config.yaml
image_size: 24
horizontal_flip: true
targets: ["class", "order", "family", "species"]
depths: [2, 3, 4, 2]
kernel_size: 3
widths: [160, 320, 640, 1280]
loss: "cross_entropy"
residual_init: "none"
optimizer: "adamw"
lr: 0.0016
beta1: 0.85
batch_size: 256
lr_schedule: "cosine"
warmup_steps: 620
weight_decay: 0.0
Rows from block 6 of a small image classifier, named by matrix and row number. Rows with one number belong to one channel. Each number is 128 + 32 x the weight over its row's rms, rounded and kept within 0 to 255. All counts start at 0. Numbers have three digits each.
Before each channel's rows are labels from the 100 images, of 14848, where the channel reaches its highest value: "top examples" is what is common among them; "place" is the part of the image that holds the peak. Only what is clearly more common there than usual is listed. The data: photos of plants, animals and fungi (iNaturalist). In brackets: how many of the 100.
# convs1: first pointwise conv (model.blocks.6.convs.1.weight, 640x640x1x1), inputs 428-534
# convs3: second pointwise conv (model.blocks.6.convs.3.weight, 640x640x1x1, transposed), outputs 428-534

top examples: order Coleoptera (27); family: Coccinellidae (25)
place: centre (30); middle left (28)
convs1.270:118118143093113107121127137141155186163133077092097090096139159202147149117137124124156121124112120153037143092112097107124140114096109111111142091131133169109135126143141092157176153081125150142102129130174137153104145093142044133075110162155086083137138094091114156135102111165114126160129137169135119140103158136160143
convs3.270:110149144155087150053135129129139117109162113154160116137126145130152130139110163131111139119097123123158135133155161168093117152181090127148123162128102154127155130189157167162150113131051124190139144149110159147148163168165096172131119121151141181159115180098138152125114121087153119179152199106126126171153139107139158

top examples: phylum Chordata (92); class Aves (91)
place: centre (49)
convs1.153:123155136112101118108126108155135097123157160158169143164170149052174109102097116082141161119117124092155130155125112117115129150101124061142110140200139128140120182145121143148114157154146140103101143114079146118195181108102121096071137093100102104098116123159185068100118087176114153172067105141061104158135113095089138
convs3.153:032103146191111091101143160110077098071105154151173106169086111161126087119129126141142130075127118132152106093134106191142159189116098128153154135132183091130149102099148164125102114115133162169157109163067090087148143140110125099130145104158133148194129126094090061110108163127144112163099127155183137118186193047165062

top examples: order Pelecaniformes (35); family: Ardeidae (32); order Charadriiformes (30)
place: top centre (43)
convs1.94:182098216064117104144167110180116121143165097092128135166097142130072117099105139121167148204114117111155100117099097102103159115113148134072139103087142117172200130057183155105101142139172075114131148104172154154169140111146135101114131142121113142185133085097112153137149098131096096115154102075149131168186140077113102
convs3.94:148123089101083136139144119168131112165126084122127119108118111141123083164167146141075120135118081118129138125155153132154081104131096106175154139135131081096164132194155163128096109139144157104129170142101147141124154031080119148167109125145137115149099133095146102086147140138212151170086113101122127175167110137147127

top examples: order Lepidoptera (36)
place: bottom right (38)
convs1.445:176078124065129117171107113098124147152151065100129118111164158135199172141150124149136170148159121143139118091137105116138142151099138077135131081116096084146124169093158121134138144135142117106121147150130056098136131123146089095153105130099124165183102159107134166130117095157102099087106118110116191142138112090123130
convs3.445:181152145075139124072120088166133125066099149073104147114136095162137126126112172113106168139131173171110164131124173185088149139144124141110138181114187100165164089127161157087146127163147164156188134098134159128120148172170156140157161136016129153179114185132169157123116105152150125122132145108188100193181141136122134

top examples: class Insecta (74); phylum Arthropoda (74); order Lepidoptera (45)
place: centre (68)
convs1.156:184134076118121085165159064086113134148121079091137173103115069132179124118132159148123200074132196154108167127170133144147101111150141148130128187222131147119173118134138128133098115128134141143082083156137090098142165174153136159089146145105132123084117150157161135156141113126152131068099135141113153091144137142127115
convs3.156:160138154123098120119076179117146178147138089123185137150113124181131109140183069123158117101131099117096140154117114099125145066169088130147119083157119135135127104114205113152141115192138160123137106107155160132134095143175142116182102096123135132091086147178124148080148109105107149109137101150145082045072141052104170

top examples: order Anseriformes (29); family: Anatidae (29)
place: centre (80)
convs1.461:091091124117175101149128140177129126155185139126039077067140112119100134113191058174122206100165178137179106150095150160139084118148163169108199091080153103145118083113159085157095103171117133141145098137079112175126083079085160099120127119114128087129189184084107062114144147092163184096123131158101103117103199156177101
convs3.461:131071095171156144086103113115128174112145135071082144135118087125119111169157139167140217086112166227117142108129094097138135127147114204097124136122134170123126136139083159132156133065181129116147070180139139126159102101102153113106150095144108120132104144105099176095117120118091126115144154152118212123165214104129104

top examples: phylum Arthropoda (63); class Insecta (61); order Lepidoptera (35)
place: centre (38); bottom centre (37)
convs1.534:135131137157124147127194117169145081117138200152147146153135129165134149111060147081152131160124155141101136134110140136137079130085112185142135144195094118096108153096185152141134112139164122116114108185154108164093132109132102105121159095124098113168121145111116143128124063041153115139121098036111131129140132064133112
convs3.534:155119122096118156131136078133137085129123186133169159147117094224159111128162093142182119116136066160121159138093166112091214180159115137174145153065108198191072089178179118210122099135098141145115070069146109096106191121171089096100126073110132128196068105196145153170113110104137137121138187150117123108104118159126128

top examples: phylum Arthropoda (88); class Insecta (87); order Coleoptera (32); family: Coccinellidae (27)
place: middle left (54)
convs1.438:139131094121144159131155098153135117135119141026124151153149112138114147069158112138119113135123123085128098103136197096130149074132077096120188163119153175099112126107130179094148197155162088197119085095193091183186173130145139120129134084165149109174115095110093122072128094124135178125104127148146160127117166133100137
convs3.438:146142173090115143164141100095135120165127115093123163120140142111153121149154156165151122130113108115132157115129132131163122129151170106155104150157100151139085132109124102142106157179082121153167148109135104140130185119086153086140114135193160137148196100139148093136124101059106068158100075111090112109147136163117123

top examples: class Aves (98); phylum Chordata (98); order Passeriformes (88)
place: centre (80)
convs1.401:065085163132112136112135101165090174108127097125170104162095125090140086195140127133120138125117117138141124127080139055155127143143120120187108140140125084122086126134140121141150071195142143106126122143137123122120114126119139083107160132129150099138104109132131144121138147120115083145161110059123164116114078124180060
convs3.401:119115131120123074107090158159075147099120063110125024132140133125145133111133139135164176155099110148129076131093102152108150122155123180080145075086078111154109138105071144066125127126147175108130117106119154133107158161094094095116073156054135150135110119078117143080122163123144032121148126067117086142125120105101165

top examples: class Insecta (62); phylum Arthropoda (62); order Lepidoptera (44)
place: centre (45)
convs1.241:122140117073142177125103130124123090125117132081165091108145128089130089145116192148116141104100133208165200108156101139173160191098153164129138140114050129098117171114145123127082049146143144067136080119071128077222139176125068109134161131147057187161065161113162167063146109155091109116103157147123155131126120156168185
convs3.241:112139154177120120152125157116079151169136115114137157155107110141139112102086128100154119161119136108189152157122101168095119111077076146153139133185255139117056090086095081082067111175073062136152073107128136108117147108119137056095058142167158101135189140111104125117124116145152102164146112122108122145135110097135169

top examples: class Insecta (64); phylum Arthropoda (64); order Lepidoptera (62)
place: centre (87)
convs1.464:144078141218103131151098089182134139215103138165143112142093125124113077114147148086136161153190109130134179115132126186104105165186166143144117137097145171111137162115118136104123125125145149097122115151119197123134120140135136081109134163154089151137102106123083136105120047072078116170186149185120128186119152130123103
convs3.464:085129158107120137144099164089102132059119141145122145117072118153100176114111113158138086161020170146144152117174111132111136170134106113109125137159093136097133146109147136144150091102128136113137140147094130122179148150166122093075152086162141115130119097112120119148134091127126159136084129142134138055125138144051158

top examples: order Passeriformes (65)
place: centre (85)
convs1.232:127159137128115121152112139126167161094094168194170125123147134072183141129152128152117151160121113121138104093124086145130152128098103146134107114097211140134173148105129169104098170134063150126102071093115072147157131173137147159116104124096109090199122109087144106140162110091204140139101135081094155156094117080155140
convs3.232:180156123077127127122110136118133133142137093075075161148078121046166106139115112098131151117172134095071090148108083031159104130080108082165117226112200141144067126135136109099181116174125147120155154124120137181209097158138105174144106167141150132175110135174110136162191107091120129178160136092104086115148147111115117

top examples: class Insecta (61); phylum Arthropoda (61)
place: centre (58)
convs1.261:141125102164115121167099109128126107156107128114141156119128110175157129110136096141150099161142170163096099166197183116120139181157149137083120180112115126093167132087147088236131104150070127117168082139148127127137112126102107154191099114075118124115166157124096175143150156071124117137149109100115158126123085159161126
convs3.261:064137136131075140123153113098139119141093170156189076092161167095169151126130102178141136146118109137113115118146119093126145111198174081198097121177122169192146148138108095101096149151108067052123126087145138150143167072130119078100083125147088171165079089114123093196167134120063112149102072151120086105125103149141149

top examples: order Coleoptera (25)
place: centre (63)
convs1.28:126056069138144140175103187103133153127130094128127133114066102158176121125091163155133145103096127084102127102125148114075135165114141125115081100195163093138090109098090117192124136126125132088111155191167139135169187108177139163113187099134163144162152199072104135183142126145098145117152110126188113152155111093097154
convs3.28:085113159128156119121162116140141131102110159116104095157098080096118147131094149170143143115110161099121084141156039125141147096171155114053127116152125133065130103153170096040097184152122119068099119100093177077187095136112107164085136178151146138123166147115120128164180134089111106145137142098104095131150107119188095

top examples: order Anseriformes (43); family: Anatidae (43)
place: centre (48); bottom centre (37)
convs1.577:071126048118073122143104146084125083148145151150059100070171136135138101108103090173145121147141165132140121110132128175157167184134128181143125099107114066162094146145128125098121139163084093086078061131067131135141140189122120154120192175139152099092135117155082098088129115185122191111168132086141076162143138146076110
convs3.577:097164141159175107180067069128147185181137157136075141146131091122102101110160181136204099124101185147144113125140111161107096127128138140170054155162139112148142135063111092146138071076151126089129136120145133101183157129125125084122057149104074143091186082119100125114157140152085122128120101166157152110121137137088125

top examples: order Passeriformes (50)
place: centre (49)
convs1.90:108090133129142136135158157141191052097101180114124088147114132122097055093133145134149108147109153120119106175140119201095102200092162117078187053174135136111120103140102156120099109082121050069207137190091133146159122153094153105105165080100130118206175192076146183115182124091081097181137063133124183127122100132084147
convs3.90:114157123077141189096103110149138182147151077147147122162189124082119174130098089089093110177028078105125155135086195185114109099137117176183173107075124138169136204120149119158160132080086217153138133118135132166089131139209138111142096118099146149155138119116127129101149159163132084127142144116163151146161172183078122

top examples: order Charadriiformes (30)
place: centre (43)
convs1.334:168074145151114160163107147151147139162107146122209104123182121125109109142169152116207161125116162082169183131181184143112104126117130152068077118175122149106148104109121116124119153132174138118202057172092099165108131107186136117097080151167140139174109170124112142255151168182129108100103120117128149174070141130117172
convs3.334:209128141132082119113122168118124118064140125157125124105146135160105153155127180114115110092071126078178180199170105143108156115150168086176159124155124109144123097101141127135122133119125138141106103117139195115055098164189175087061103185144147119201142123170153082167161167179088150148120137099123125178137107123082166

top examples: class Insecta (67); phylum Arthropoda (67); order Lepidoptera (62)
place: bottom centre (68)
convs1.458:084107108124117116158137181175162099146162153128128167073147105137123138080174175054112106132135148162155200038157152142123173135102081122144070114114120177113139131095145100108114127171146105132110176104119143161129092068074135156156106120066082088137106124114086133116095121157134125122156126184126100022116169165103057
convs3.458:135106131105125118133120121134205077099109154152149176182105088180131162129105064155179075112112110191081102080092136119124140157140127131105133074115137127132115072078121102165109158123131084094115100122126078121107133105155134096132135075175172096115079134165102138137168094080192130146145074112137142059136099130096088

top examples: order Passeriformes (51)
place: centre (79)
convs1.121:140135110182141160181163184185141167140193148144085071146109091204106175176159146150183137108139183136069177103134121158127139135140077109109165095122161156233152111144136125110105169163129195132082097094162120178118126088122126095084123181147051116110163078127118188115093158144165088128147127147187147178086096089166124
convs3.121:141153125121129111098159114154173115078141109114086231100135064173109130111110132179145127193158136120182111124126126143137120147122110128056189140152200156104116166097177130154152100080156114100175101183121172141128164160141092153090157175112107058185147162129153132104118085146148110101078150118165136127131115147128114

top examples: phylum Chordata (92); class Aves (90); order Charadriiformes (29)
place: centre (69)
convs1.219:109150122128124120156167137097154178137142114125159122106131111128154107102138086103181141038131114173155094092106155117128103116147137181129169157182139154117185137205135044159136073178117159105121126144104134111117115144120111098067175179101097123161125091117088118107141158157136115139188129150142088153135118104192168
convs3.219:180142150079102125103038152110173123149113079083099085100166166130097156055204111125132161170162121152131131165110070149043105130123186151170097116103100155164139101158106161088128070121122119120149174078141140142132135075172103091127118097141087125145076141178151138151181109109141176175173139134148127104135154097044165

top examples: order Lepidoptera (32)
place: bottom centre (38)
convs1.417:132097139097089161126099144159136156072118100123139136131151141160111077057154122155116151144102093113113075118136094097085171155137230125123204167130136104090143114144122157120165170123093089145089176096141148123131129118124127112151120078122167117112116160106183147099125094110145114167082132170090186103211178153156181
convs3.417:126174124172135077130138110120127112189143137145098166126075160115118139140088138120131118121130186145090139131118165119181145161086092145096146161095169140103097106144163147140143123145158066108138132139146104148078126151115090108147091096167130154162094151180126131171132166098154114166160143173161144039175131119150161

top examples: order Pelecaniformes (26)
place: top centre (42); centre (35)
convs1.27:161105217099136108172192106069133183112125130071102093129146139118106140108120105166141092100122092116103167152151085046109167077145136160151115147136139148065206168131099114093153131132148156120156107140143094124149189090144137146089086103145118160168095123129120094047118127115129097145138144190092104062182122133154173
convs3.27:096047083185143121155147117110068115125150124163130136141098132128137113123077131170120116167131103090098112144101101103157173157046147144099145055157113128138084096091059105128165129136180130155183142120112109163137049149158172179102165125089114129117138101125136128072092105188149045119096094097038135089187103108191113

top examples: order Passeriformes (58)
place: bottom centre (73)
convs1.444:120147083128175094135132189141086037180140032092127143127180086149183063082133116148128140167067113171152109134119109139155231114059108170171113138143130107115114081122109126098121133105161086071154103084114104144136051092125092126118137122102111088124156153138142128144110143165155131078066067135086131134101115080110073
convs3.444:062119072133122105047185126074116133167189081169135177141085169147089138137144106070116157090125156171115149164094128093130089166116112178104121143150171181106166148159141162179097093168101172121201162114188152137105129156145137143136131080118100135113066154153181153153092056118091089182120191144117126111146127170183174

top examples: phylum Chordata (94); class Aves (88)
place: top centre (33); centre (32)
convs1.177:108092131140053159184182126131183131169119138153207116152176123139145156077117075114149133123105133138145174133154168176139069112150090141106090153129154146147127053139110105084170134150181097099100187117174196056111111168149145131127148119101122067170129145093139170166119100207096146112158138168085070138127079114184128
convs3.177:111116086117090123128146093116134108159129150099098089148089147123112112128086141096087153181197153110108115126105148125136168154094151131152120158142128119061105109094100095059160141118173132132149181149123148160145034185099125168118147163098193149088100107153168105147135099162119101177134093093086139088107110101113148

top examples: order Pelecaniformes (32); family: Ardeidae (26)
place: centre (57)
convs1.196:116126049134112098171144072178126124095126129123172152173111138151167117164143131112055109148105166125095081083115144072104129104073138164169105129121118086116079071136112145125094157129128109150153111100199129121115136159142072048142136125143145121147138139083188158094107106136151240188169120134090160137123147070111138
convs3.196:165142158102123075147093183079125155126143115095107093139165180087112165121179147125142181131122130108094135110157092157132068141067149139143108141158126113078135198143167106076125143123128095140126179183102120132102159139113093087151100104160137137107113087147105126151143172135129139070098117127152141085075157081104169

top examples: class Aves (83)
place: centre (46); middle right (44)
convs1.584:057113091187151165105134136082092141079108086115137153152139165111152118133142097163091172129154105129175135164145114167162194107108167069100141119137101063117175105135172120089106110097146194210105179058148118108137127143138117133085100117142174117125145162082145057180112154096212138217141164097168176155105114140108175
convs3.584:053134116161127141136135152143119132170152099107148145164106131097111095134152163103090089101187169082062101149132128083143137109161132128135142093165137191100097147133075133126146128171118079165114135160150157075097163164130114136163072186153158133042159109051150084075117129154093070117136124168179147104090158164102133

top examples: phylum Arthropoda (77); class Insecta (73)
place: centre (40); middle left (32)
convs1.628:118104147102091146164166077156129123135124110059074071109124172152126122059081127158168116124126068155144047119111148098143097111128109130132138118095131156144189054124177139139167134117100074130125096141134110065119156152173081134143118152208115096150201165091097111117146066052189158098174115075141082210122110156097108
convs3.628:087094130108147110070110097132113174135157095146095111146078112077146128112104177151141121141131129149135149110166140149138127125116110106136131105093096145071072138144118094115139138104074073101114138146119100116149154177103109121116131107125099122090167138090113083110127138130128055148100109123124129134201165120140134

top examples: phylum Chordata (93); class Aves (90); order Passeriformes (65)
place: bottom centre (64)
convs1.570:092096102067142118171155130123111108140161117039110132075176139136187075123124148134103113161107080125169114117139105093137168118167126104109118141122180157134172084145128093128118089161146055153117136079170116087125124111151111072164116130133121145153169148092153216124118142195089171159107149055118095149209132147128061
convs3.570:134112117161195107173128058087169109144111122135117134177133087085080121073133125119136102165162102096104092164081118129109108160113127091129078160094163147119158175104111106102099110153110122148129150150073147123110118152137119146123139180124127200098131128123147164128112132144208138154093112083158093139167106126123166

top examples: class Insecta (61); phylum Arthropoda (61); order Coleoptera (30); family: Coccinellidae (28)
place: bottom centre (31); bottom right (27)
convs1.627:142112080084110169094143183170116148155063085105090112081108119090141087142119114106118176137053087164116090104087123120143131202110130105083192134140116152060149131120149141171080162153124115088154099155138176135115148134169104157130180094146112139123136114066180107142168178158126098107125087152121095118100160153114161
convs3.627:125070124096202084060088159120117128062104104135108139155119113129105155114140162065098131165119151068159115159168125208125088119194129135117110160104121176123147136119090194158098118148177093144164099122126138180121110154137100128156184113142105141164162122096088144146196141115129108070097074100191159137136153138085159

top examples: class Aves (90); order Passeriformes (56)
place: centre (62)
convs1.494:120139131079166109136139163102078110063144111149144089099110139107102148121126141125112133155178094092067137132127108114138133097097152171166152150131178154107180103126097049121170159151060052138100143120094124090145097115147118136130069112104140094124157160096101137147127123130135119184133139141187136124117074173126092
convs3.494:116114089092178077134184158124081131129159139076136117172125092197160160140124091167180156103112151088169204158152118124101185096163175122122155111117097129154147155139150128168136176091111091109128146106126120068111134152133107087092144124130120139116133151119094148102144155130089135120139114151098165077133088158150099

top examples: class Aves (84)
place: centre (54)
convs1.83:099111087136135127150187182106127199144079106134128141154131143114111105135125133166135171166116127131133144129070094144130160109091074142127100190113089172099131083129152122101118133161106068088147129116140087104154098167167128144135091151122045123191102163133127178113136136110120160101175138143100162099125140075157098
convs3.83:161148163096154157204146156091151163183202111106118128063151141137106133084198160137116130118117133082114119141124134122111087140166163120121122165124131134157117101172125074155099146138165167135125137129126128138136103105082139099183163134171107111070158103136100106122155127141124173097120120179142091149067135191101147

top examples: order Charadriiformes (29)
place: centre (54)
convs1.420:134115111150052163100082160100111129089096126136173149142065121101150105122112129090117098171121117106106127145143150059161145148102126130208141154132155155112128125142120121168132088108067124108103193177082132088129093117172101118126093114147139170028164154206136139146100096148107125133122129101117108119162133130144153
convs3.420:099081134164100119088100092125138144093074077092109133092203097108144186149098090119179116141125129144132135129103094120101171081151102161147120159130101152075126189044153176104084175064106142113069140108125169127156163116209086112103119150147156147132103159087130120084204139068121144107162134090163083115146149119149063

top examples: class Insecta (61); phylum Arthropoda (61)
place: centre (39); bottom centre (27)
convs1.460:122136145090109129100159149172086172122138072136073125179126102147126083177138190136153137131103170150132088108187141135130115100137124152127115131111094123076106163128098134111151145143154115120072081155146137152182145108139117076103171043102163178197150172142078093109146138104161142138195088176132124063131140145153119
convs3.460:093135146133126164117130098177124065081096110114159132107163139177112102156223112159086099128054094133121100120113146129124132110146177097168100174157136148125048053112103162107124093149078164144157122101121111124109165092120078112148102169129153096124178113128098126138127083074183102172131127118176112092113153120084110

top examples: class Aves (90); order Passeriformes (63)
place: bottom centre (61)
convs1.375:135127078114104157173147144146129103143122098083132153151164086157144110140133163125153154135085134121119134102129098022119091125150162146138125177086080089104124032115126127171160149092116145169093070025135123113133155090130163140109181161172192159170051134107123183103151114195153176082099114174165139145109102166110138
convs3.375:140062092085105194113175154133147130146080062148163134113122149162129119130152089165129098089085121100142117105142094154172110112112107140073112125062135203090131131137105165157141071106108179069176122137212155155137119106179177174165133141167147060163105153128139166116096116172074136124131107118157115142092135130110163

top examples: class Aves (87); order Passeriformes (55)
place: middle right (34); bottom right (33)
convs1.250:112106137128099132109086092141062158145125112072144137153167168064167086195136142077118189136079138113069074142120113153129079173109102142155136151101092148104057098135047121143156064145129093166108111073127147188137162140146178115136124121096129112133063126115091133113119107125127144098057106101094101132128042124134112
convs3.250:126119118053114148099095151162046094127155130084114124138145143120128106135125125115136099122103184108117137143126119109138146139136144206097143148097127244072130122111158212094131079136109109131192144132064123127128127135101179129059158110078125134115185170112136140103106134149124094106108168097094116129149152183107190

top examples: phylum Chordata (92); class Aves (90)
place: bottom centre (53); centre (29)
convs1.309:174187114135118167081143185114196102132114105134102122176134050123143152153123172163160136153042098129144156107113100162080128115098133125114147055178075097132129088151123146082148191135104139117133128131067123165162139140151166102095118086172090125208100147109118162090075240120158111120164076164091157106118102103090074
convs3.309:119141131116162095084082116096087140089114115129111119092149093146087107157113106112069195151112171079114120108094133096085109132137201155089061097126123115092117165162102171094098079106077150081146146146111052173108116143101148116147128113109104113175128093056094166152173090084154155172105109126146134150102096120091135

top examples: class Aves (90); order Charadriiformes (32); family: Laridae (26)
place: centre (61); middle right (34)
convs1.31:085163105090081111101103090142083136100171120109084152125114170071104123095135077115118163049173145195202072182127123140147110140123138109181125112118133160146182166148152113126100129126163162107115112109105141180196095089075154151158150128120141100121140167127176098072125105098116128118062088166076095176140109161108063
convs3.31:107132147193186144072153122134118076115111148149169154089133112110138033133109083140104148105132122161231077132134116118131193182101137128127098145182124177133152143115096181149142189107133140139175113133106114104167126190088143122129169077144071124140122121117113116111116136122111129125096156160151158127116126106147144

top examples: phylum Chordata (97); class Aves (96); order Passeriformes (77)
place: centre (84)
convs1.47:152155122143161160074140095104181137130139135160157129132111150127148165161132075183120164071134127104108121118166161132155109140144038063108117068139092079150151160139149132106103190161134127137162072142131130125109176201127140118132132156153112071163147076095137131134177144079117122139105155124132158085131120095138093
convs3.47:120165165141139094110059138123100210136120084142120085100152140143087136087177153064182084182114119100147112159105072104139095112117127132132149087053098142114103128125118148125124119137165118076147101139149104143106183082097132078130131136053137153141172098090120097122134165136146126131106159105106129117103130115053166

top examples: order Pelecaniformes (26)
place: centre (42); top centre (28)
convs1.15:145103225087151148162152120126113205156142109116133106154095149103147140141080097141088103104146125133151108088125084091148117097135135160118110187141104172114240188172106190110141167140143142133091148126103152174136144120119086147104100130108137119142114148077119133157144136104102128133196141160147087097127172113202117
convs3.15:174172074099070080121054114129182124139146069173098146111159110109075149147190159095092177105077144169130081128150096170078080124118098180199141129139114106122181135163157143146126097145101158109122138107172122109112156108110147137186080133107156123131113136171111142118142116127227154137178128114176085169114124109145165

top examples: order Passeriformes (50)
place: bottom centre (53); bottom right (27)
convs1.473:109114106105155147115082143164137103183127176067128113106124122136095094159130130156182139103096048200170133177127156124138214120120115185112112120090111134054132090052130158102156068136087090119118141132100087110133129088116088123217120073160164088131125159115177125141141124167124113109114155123081115061157143142120149
convs3.473:115118185131217099157094157176073125107136122165154164115113098144113077149148100137131130150138109093146139143119130109115200164160124062082184181145099136163083129086133126172141140074145112122094105175103131121149077111153158137096124166091107204165124191126169109082148157074113184170121194140103116130186169068125132

top examples: phylum Arthropoda (83); class Insecta (81)
place: centre (59)
convs1.39:160129071066128149137135159124124082167140143094131086110130127172152121108159137185156169100138138102071120134125109094118130118071106157128114140123086146133118074050204120093106161136123117104123140156097165086161151108106179132184081100132150123143129097105136166133121140110146134098142136139109141090099120126069104
convs3.39:175106134142149107148135158145159129101158101098129131113133156211109142145129102172132149140203146165132130124142183049119096118182120170141153145111178161189152094106154150172189126094102104170184080132157142197143142113203146144147131166136153175147113132182151122066132065075096152106157131146083159078188165128080104

top examples: phylum Arthropoda (82); class Insecta (80); order Lepidoptera (64)
place: centre (48)
convs1.450:151126118140154086156132157129133134166165110117117130172191178149118093125138105148134136172134114174132093073121132212092122088141098125055182095120063155180091130131183158121111112124134088102160090029166132155122092110113165150112168130142165119154089080081166198121139098145149118110146053113136118104181125070047129
convs3.450:120159161108080195097078093121106097129136134130142130180107120166184139140094169085100153003067117187133115130184055138141181100128142098110067108203182089116190180164099169107121155116082136187114098087159097123109102149147146143106127153095087103141124176121131071140143071148152094175133123124099170105157090145183145

top examples: order Coleoptera (36); family: Coccinellidae (31)
place: centre (75)
convs1.586:132124152156108135093159127135102125164094115117168108095088151069170139098122099131143162115170095127140133148068081128151156132105170133111119117065172118138193143083146162117088157120133108090198118108133162152113109092119135128118099168151129099103171159115094085167146067112141079112115170184093171128112118180129109
convs3.586:142141162125106139137159171054135088116112107157186131079122113171133099111096127209122171140133100169149061065101119134139151140087109125061075126146084095143135116130121197109112097116120138080113093173120088137083161170104099105115127151153091124191108130111128126107112135138170096127096155098105093154121118056081157

top examples: order Lepidoptera (39)
place: bottom centre (47); centre (32)
convs1.398:178149084117168131181182150143172106126133141087176105128181173166161080119155157149178140170082133161138137132138079152110137116123162134147127113166131145174135071156172100105136141118140021116127149060155127123111090147155136142055154157129055126122073083121160199057127136166109176101167151092130167146163133122113098
convs3.398:159140189166168144135125094085102131126133121123117085116161100078095081131134152106100141169102161209092111118115147147142148141161128137163101185139160118146148158122131129066161109102152165164106143120088112172117147179093103140141178178087142146063166171136186093208119106124186158137139134101137103139079200168088171

top examples: phylum Arthropoda (60); order Lepidoptera (35)
place: centre (85)
convs1.205:147100132156135185143175138158098111154093120137135151079157115113132173161125176092116185120155107115141116118119095126174102092140126160138139117128153097126115123097086124148047084113171122159103111162103120119178136141148091136122098124128125120123142139078166169125131111134053175081093097087152105162110104098160129
convs3.205:154144173158121080077123140128108137155137070126129172184115156114111129128177220122065143149101130126144123104155094146182093098098059111166107126191128061160113156182106168178197143160079122124091119170146135117111189093123176157132111185147129083155113141226131053132103098167113140101156164144143125126169137105123155

top examples: phylum Arthropoda (68); class Insecta (65); order Coleoptera (36); family: Coccinellidae (30)
place: centre (41)
convs1.40:115105117146118117097152048164141125117139108134129133169106113109158151160189061104125147167120153128152112127118164196180113066080166102163122139085097099154168105129157177084126076148107195190129178049132104122154080136113135162141136137140148114110150098167140125136104091083168150140127189111077153126095100054131114
convs3.40:191147130138060102121126161080151082126134084139136097120135140109131102060127063173166141109105134098137075088084109162131098138137096060128106102138065119103100111133188143127110044119074132123143129070089140170134092110122159126155134062122187083160096079180138191179187129086130086129147147091104118162159144105124183