From a checkpoint of a small image classifier: 13.3M parameters, batches of 256.
Rows from block 2 of a small image classifier, named by matrix and row number. Rows with one number belong to one channel. Each number is 500 + 50 x the weight over its row's rms, rounded and kept within 0 to 999. All counts start at 0. Numbers have three digits each.
After each channel's rows are labels from the 100 images, of 14848, where the channel reaches its highest value: "colour at peak" is the nearest of a few named colours to the mean colour under the peak. Only what is clearly more common there than usual is listed. The data: photos of plants, animals and fungi (iNaturalist). In brackets: how many of the 100.
# convs1: first pointwise conv (model.blocks.2.convs.1.weight, 320x160x1x1), inputs 120-159
# convs3: second pointwise conv (model.blocks.2.convs.3.weight, 320x320x1x1, transposed), outputs 120-159

convs1.106:494500502521513550583526491413447477514590514526502517469442553436590446535488511577486498470536489470564547591423479450
convs3.106:497520500447529487465526419543469556569513545481518402573523481535547553474543496554420568520511483454509472459553497538
colour at peak: white (27); pink (27)

convs1.115:496522457474487406538518501547536477489509512492461462514529443503490464543504470477440504552465476518487482534497508489
convs3.115:475609458604510601580513491528547509469541509522493494464455506491544477509494568559467554524505538518424559582438550517
colour at peak: orange (27)

convs1.148:461551472488521422470527450498555550538499559455563512428570479458388551530592541498386503477496494529445481477503521503
convs3.148:606503503490607411409538549444480467509550529538569448444432515494509464450458486498468545482500427520521476423565479495
colour at peak: orange (26)

convs1.213:498481475393461559443511505497538454576473545570368401533511408570567565444487580479575422525496471495532554471442483474
convs3.213:483524531477545509452601508475460471566502460484439497555518589516515514521478482563443536541509472444419527509482517486
colour at peak: white (26)

convs1.51:469430469466480448546510577495439585499512436526431531532502457466451429492400538538486578465502437523551440509447538549
convs3.51:484512602501593549554417460460441459498463561545492477483606477456566489524472487511392569515390447562388467606471551459
colour at peak: grey (77)

convs1.216:545471474503529378578444568494563472564546426498551556502375458547474495539553500546448454480529495449481524575488497503
convs3.216:562580508532524520541501495576560445557517505511516554566531580597489492534527546487449578527358472517508599524510545467
colour at peak: black (27)

convs1.57:597501496456578518433528597535449550469578467458479486575504488459518450573310525510381538518531554497505552592544491483
convs3.57:474571472478494473500506565451500487454458566484477609425524513479506589446485442487502509484477537592486394486485597524
colour at peak: grey (74)

convs1.275:486486449491506523456568512472504389535515496518448506486504508445432418426473474581552530494416468487580482453502508541
convs3.275:508459584483526539486398455521537486489441502462395540487529510559575548486447494454567566435491596525446510486497562434
colour at peak: pink (32)

convs1.202:583559517500468566607488570510461494467542446527440577515487497453528527485464486526465518508489563486468518508458468482
convs3.202:488533526486574418500471466430491546525543540436524480555518430427446408499594546494485494604437447484556524463370433592
colour at peak: brown (55)

convs1.252:572445428451541559488450402421447566424558587444545505560566491485475469472491506507388523550513495484602410511490535526
convs3.252:545532478425552577500406512535482572549513557453506541546491449456493473505462524536481489454480601455527439511553516453
colour at peak: pink (27)

convs1.62:464517459480549505474568532563481504464444483506511435553588487568470429528489584517391433496477469517544419435567553536
convs3.62:491468516504499450455624450523495474474512537422501483482493437547438496508473541493534556486453439542490511520486462486
colour at peak: orange (26)

convs1.16:505475435422512507570538567567574505461469416586554485531531474499566568481480531480531393488569454547530496423666416471
convs3.16:519476584485580467453453456525449408550458495441480453468501488576513556481578469461396501492425489558376424581523599413
colour at peak: white (35)

convs1.67:458544493530597420487462497497525447519435643610466432454470519426596489566434551616601503589550453437520524546457469476
convs3.67:520504531592524556585512535452452513584452536571457526524495619413520479512523564606431511505615509549482560426470478545
colour at peak: white (47)

convs1.22:496421520436495388522499546604466583547503568492481566476536511491537550486531467575402545485498429507427448550610430416
convs3.22:555518517484515393511418506488432522454591444542466529512529557449443541502495518389541507522563435516504406424479436606
colour at peak: brown (49)

convs1.270:447413551498545467545474571441579526557469507485457573527410503587497495519534541568527546453503525528565456451494518372
convs3.270:573444532460497515490498590480580558504545471514415494565517520480471538465580427483539484483518466448498465504544551469
colour at peak: brown (70)

convs1.317:548436461537491513478453364456481417574569623426541534530556508495501440495529496552462486524518529495530558465501468529
convs3.317:503423437489412550467513519479503402499581464479480597478414548453552480504542493430436513515471518480538467499482507641
colour at peak: grey (79)

convs1.233:549454386488470506503548522438408494420438533444451543508489443525541556500593532447401475517543497455586470508436548442
convs3.233:478572503473502515442576542537495522572543502532462530544499525452423532480531422472591488554541513546490617429456533472
colour at peak: black (47)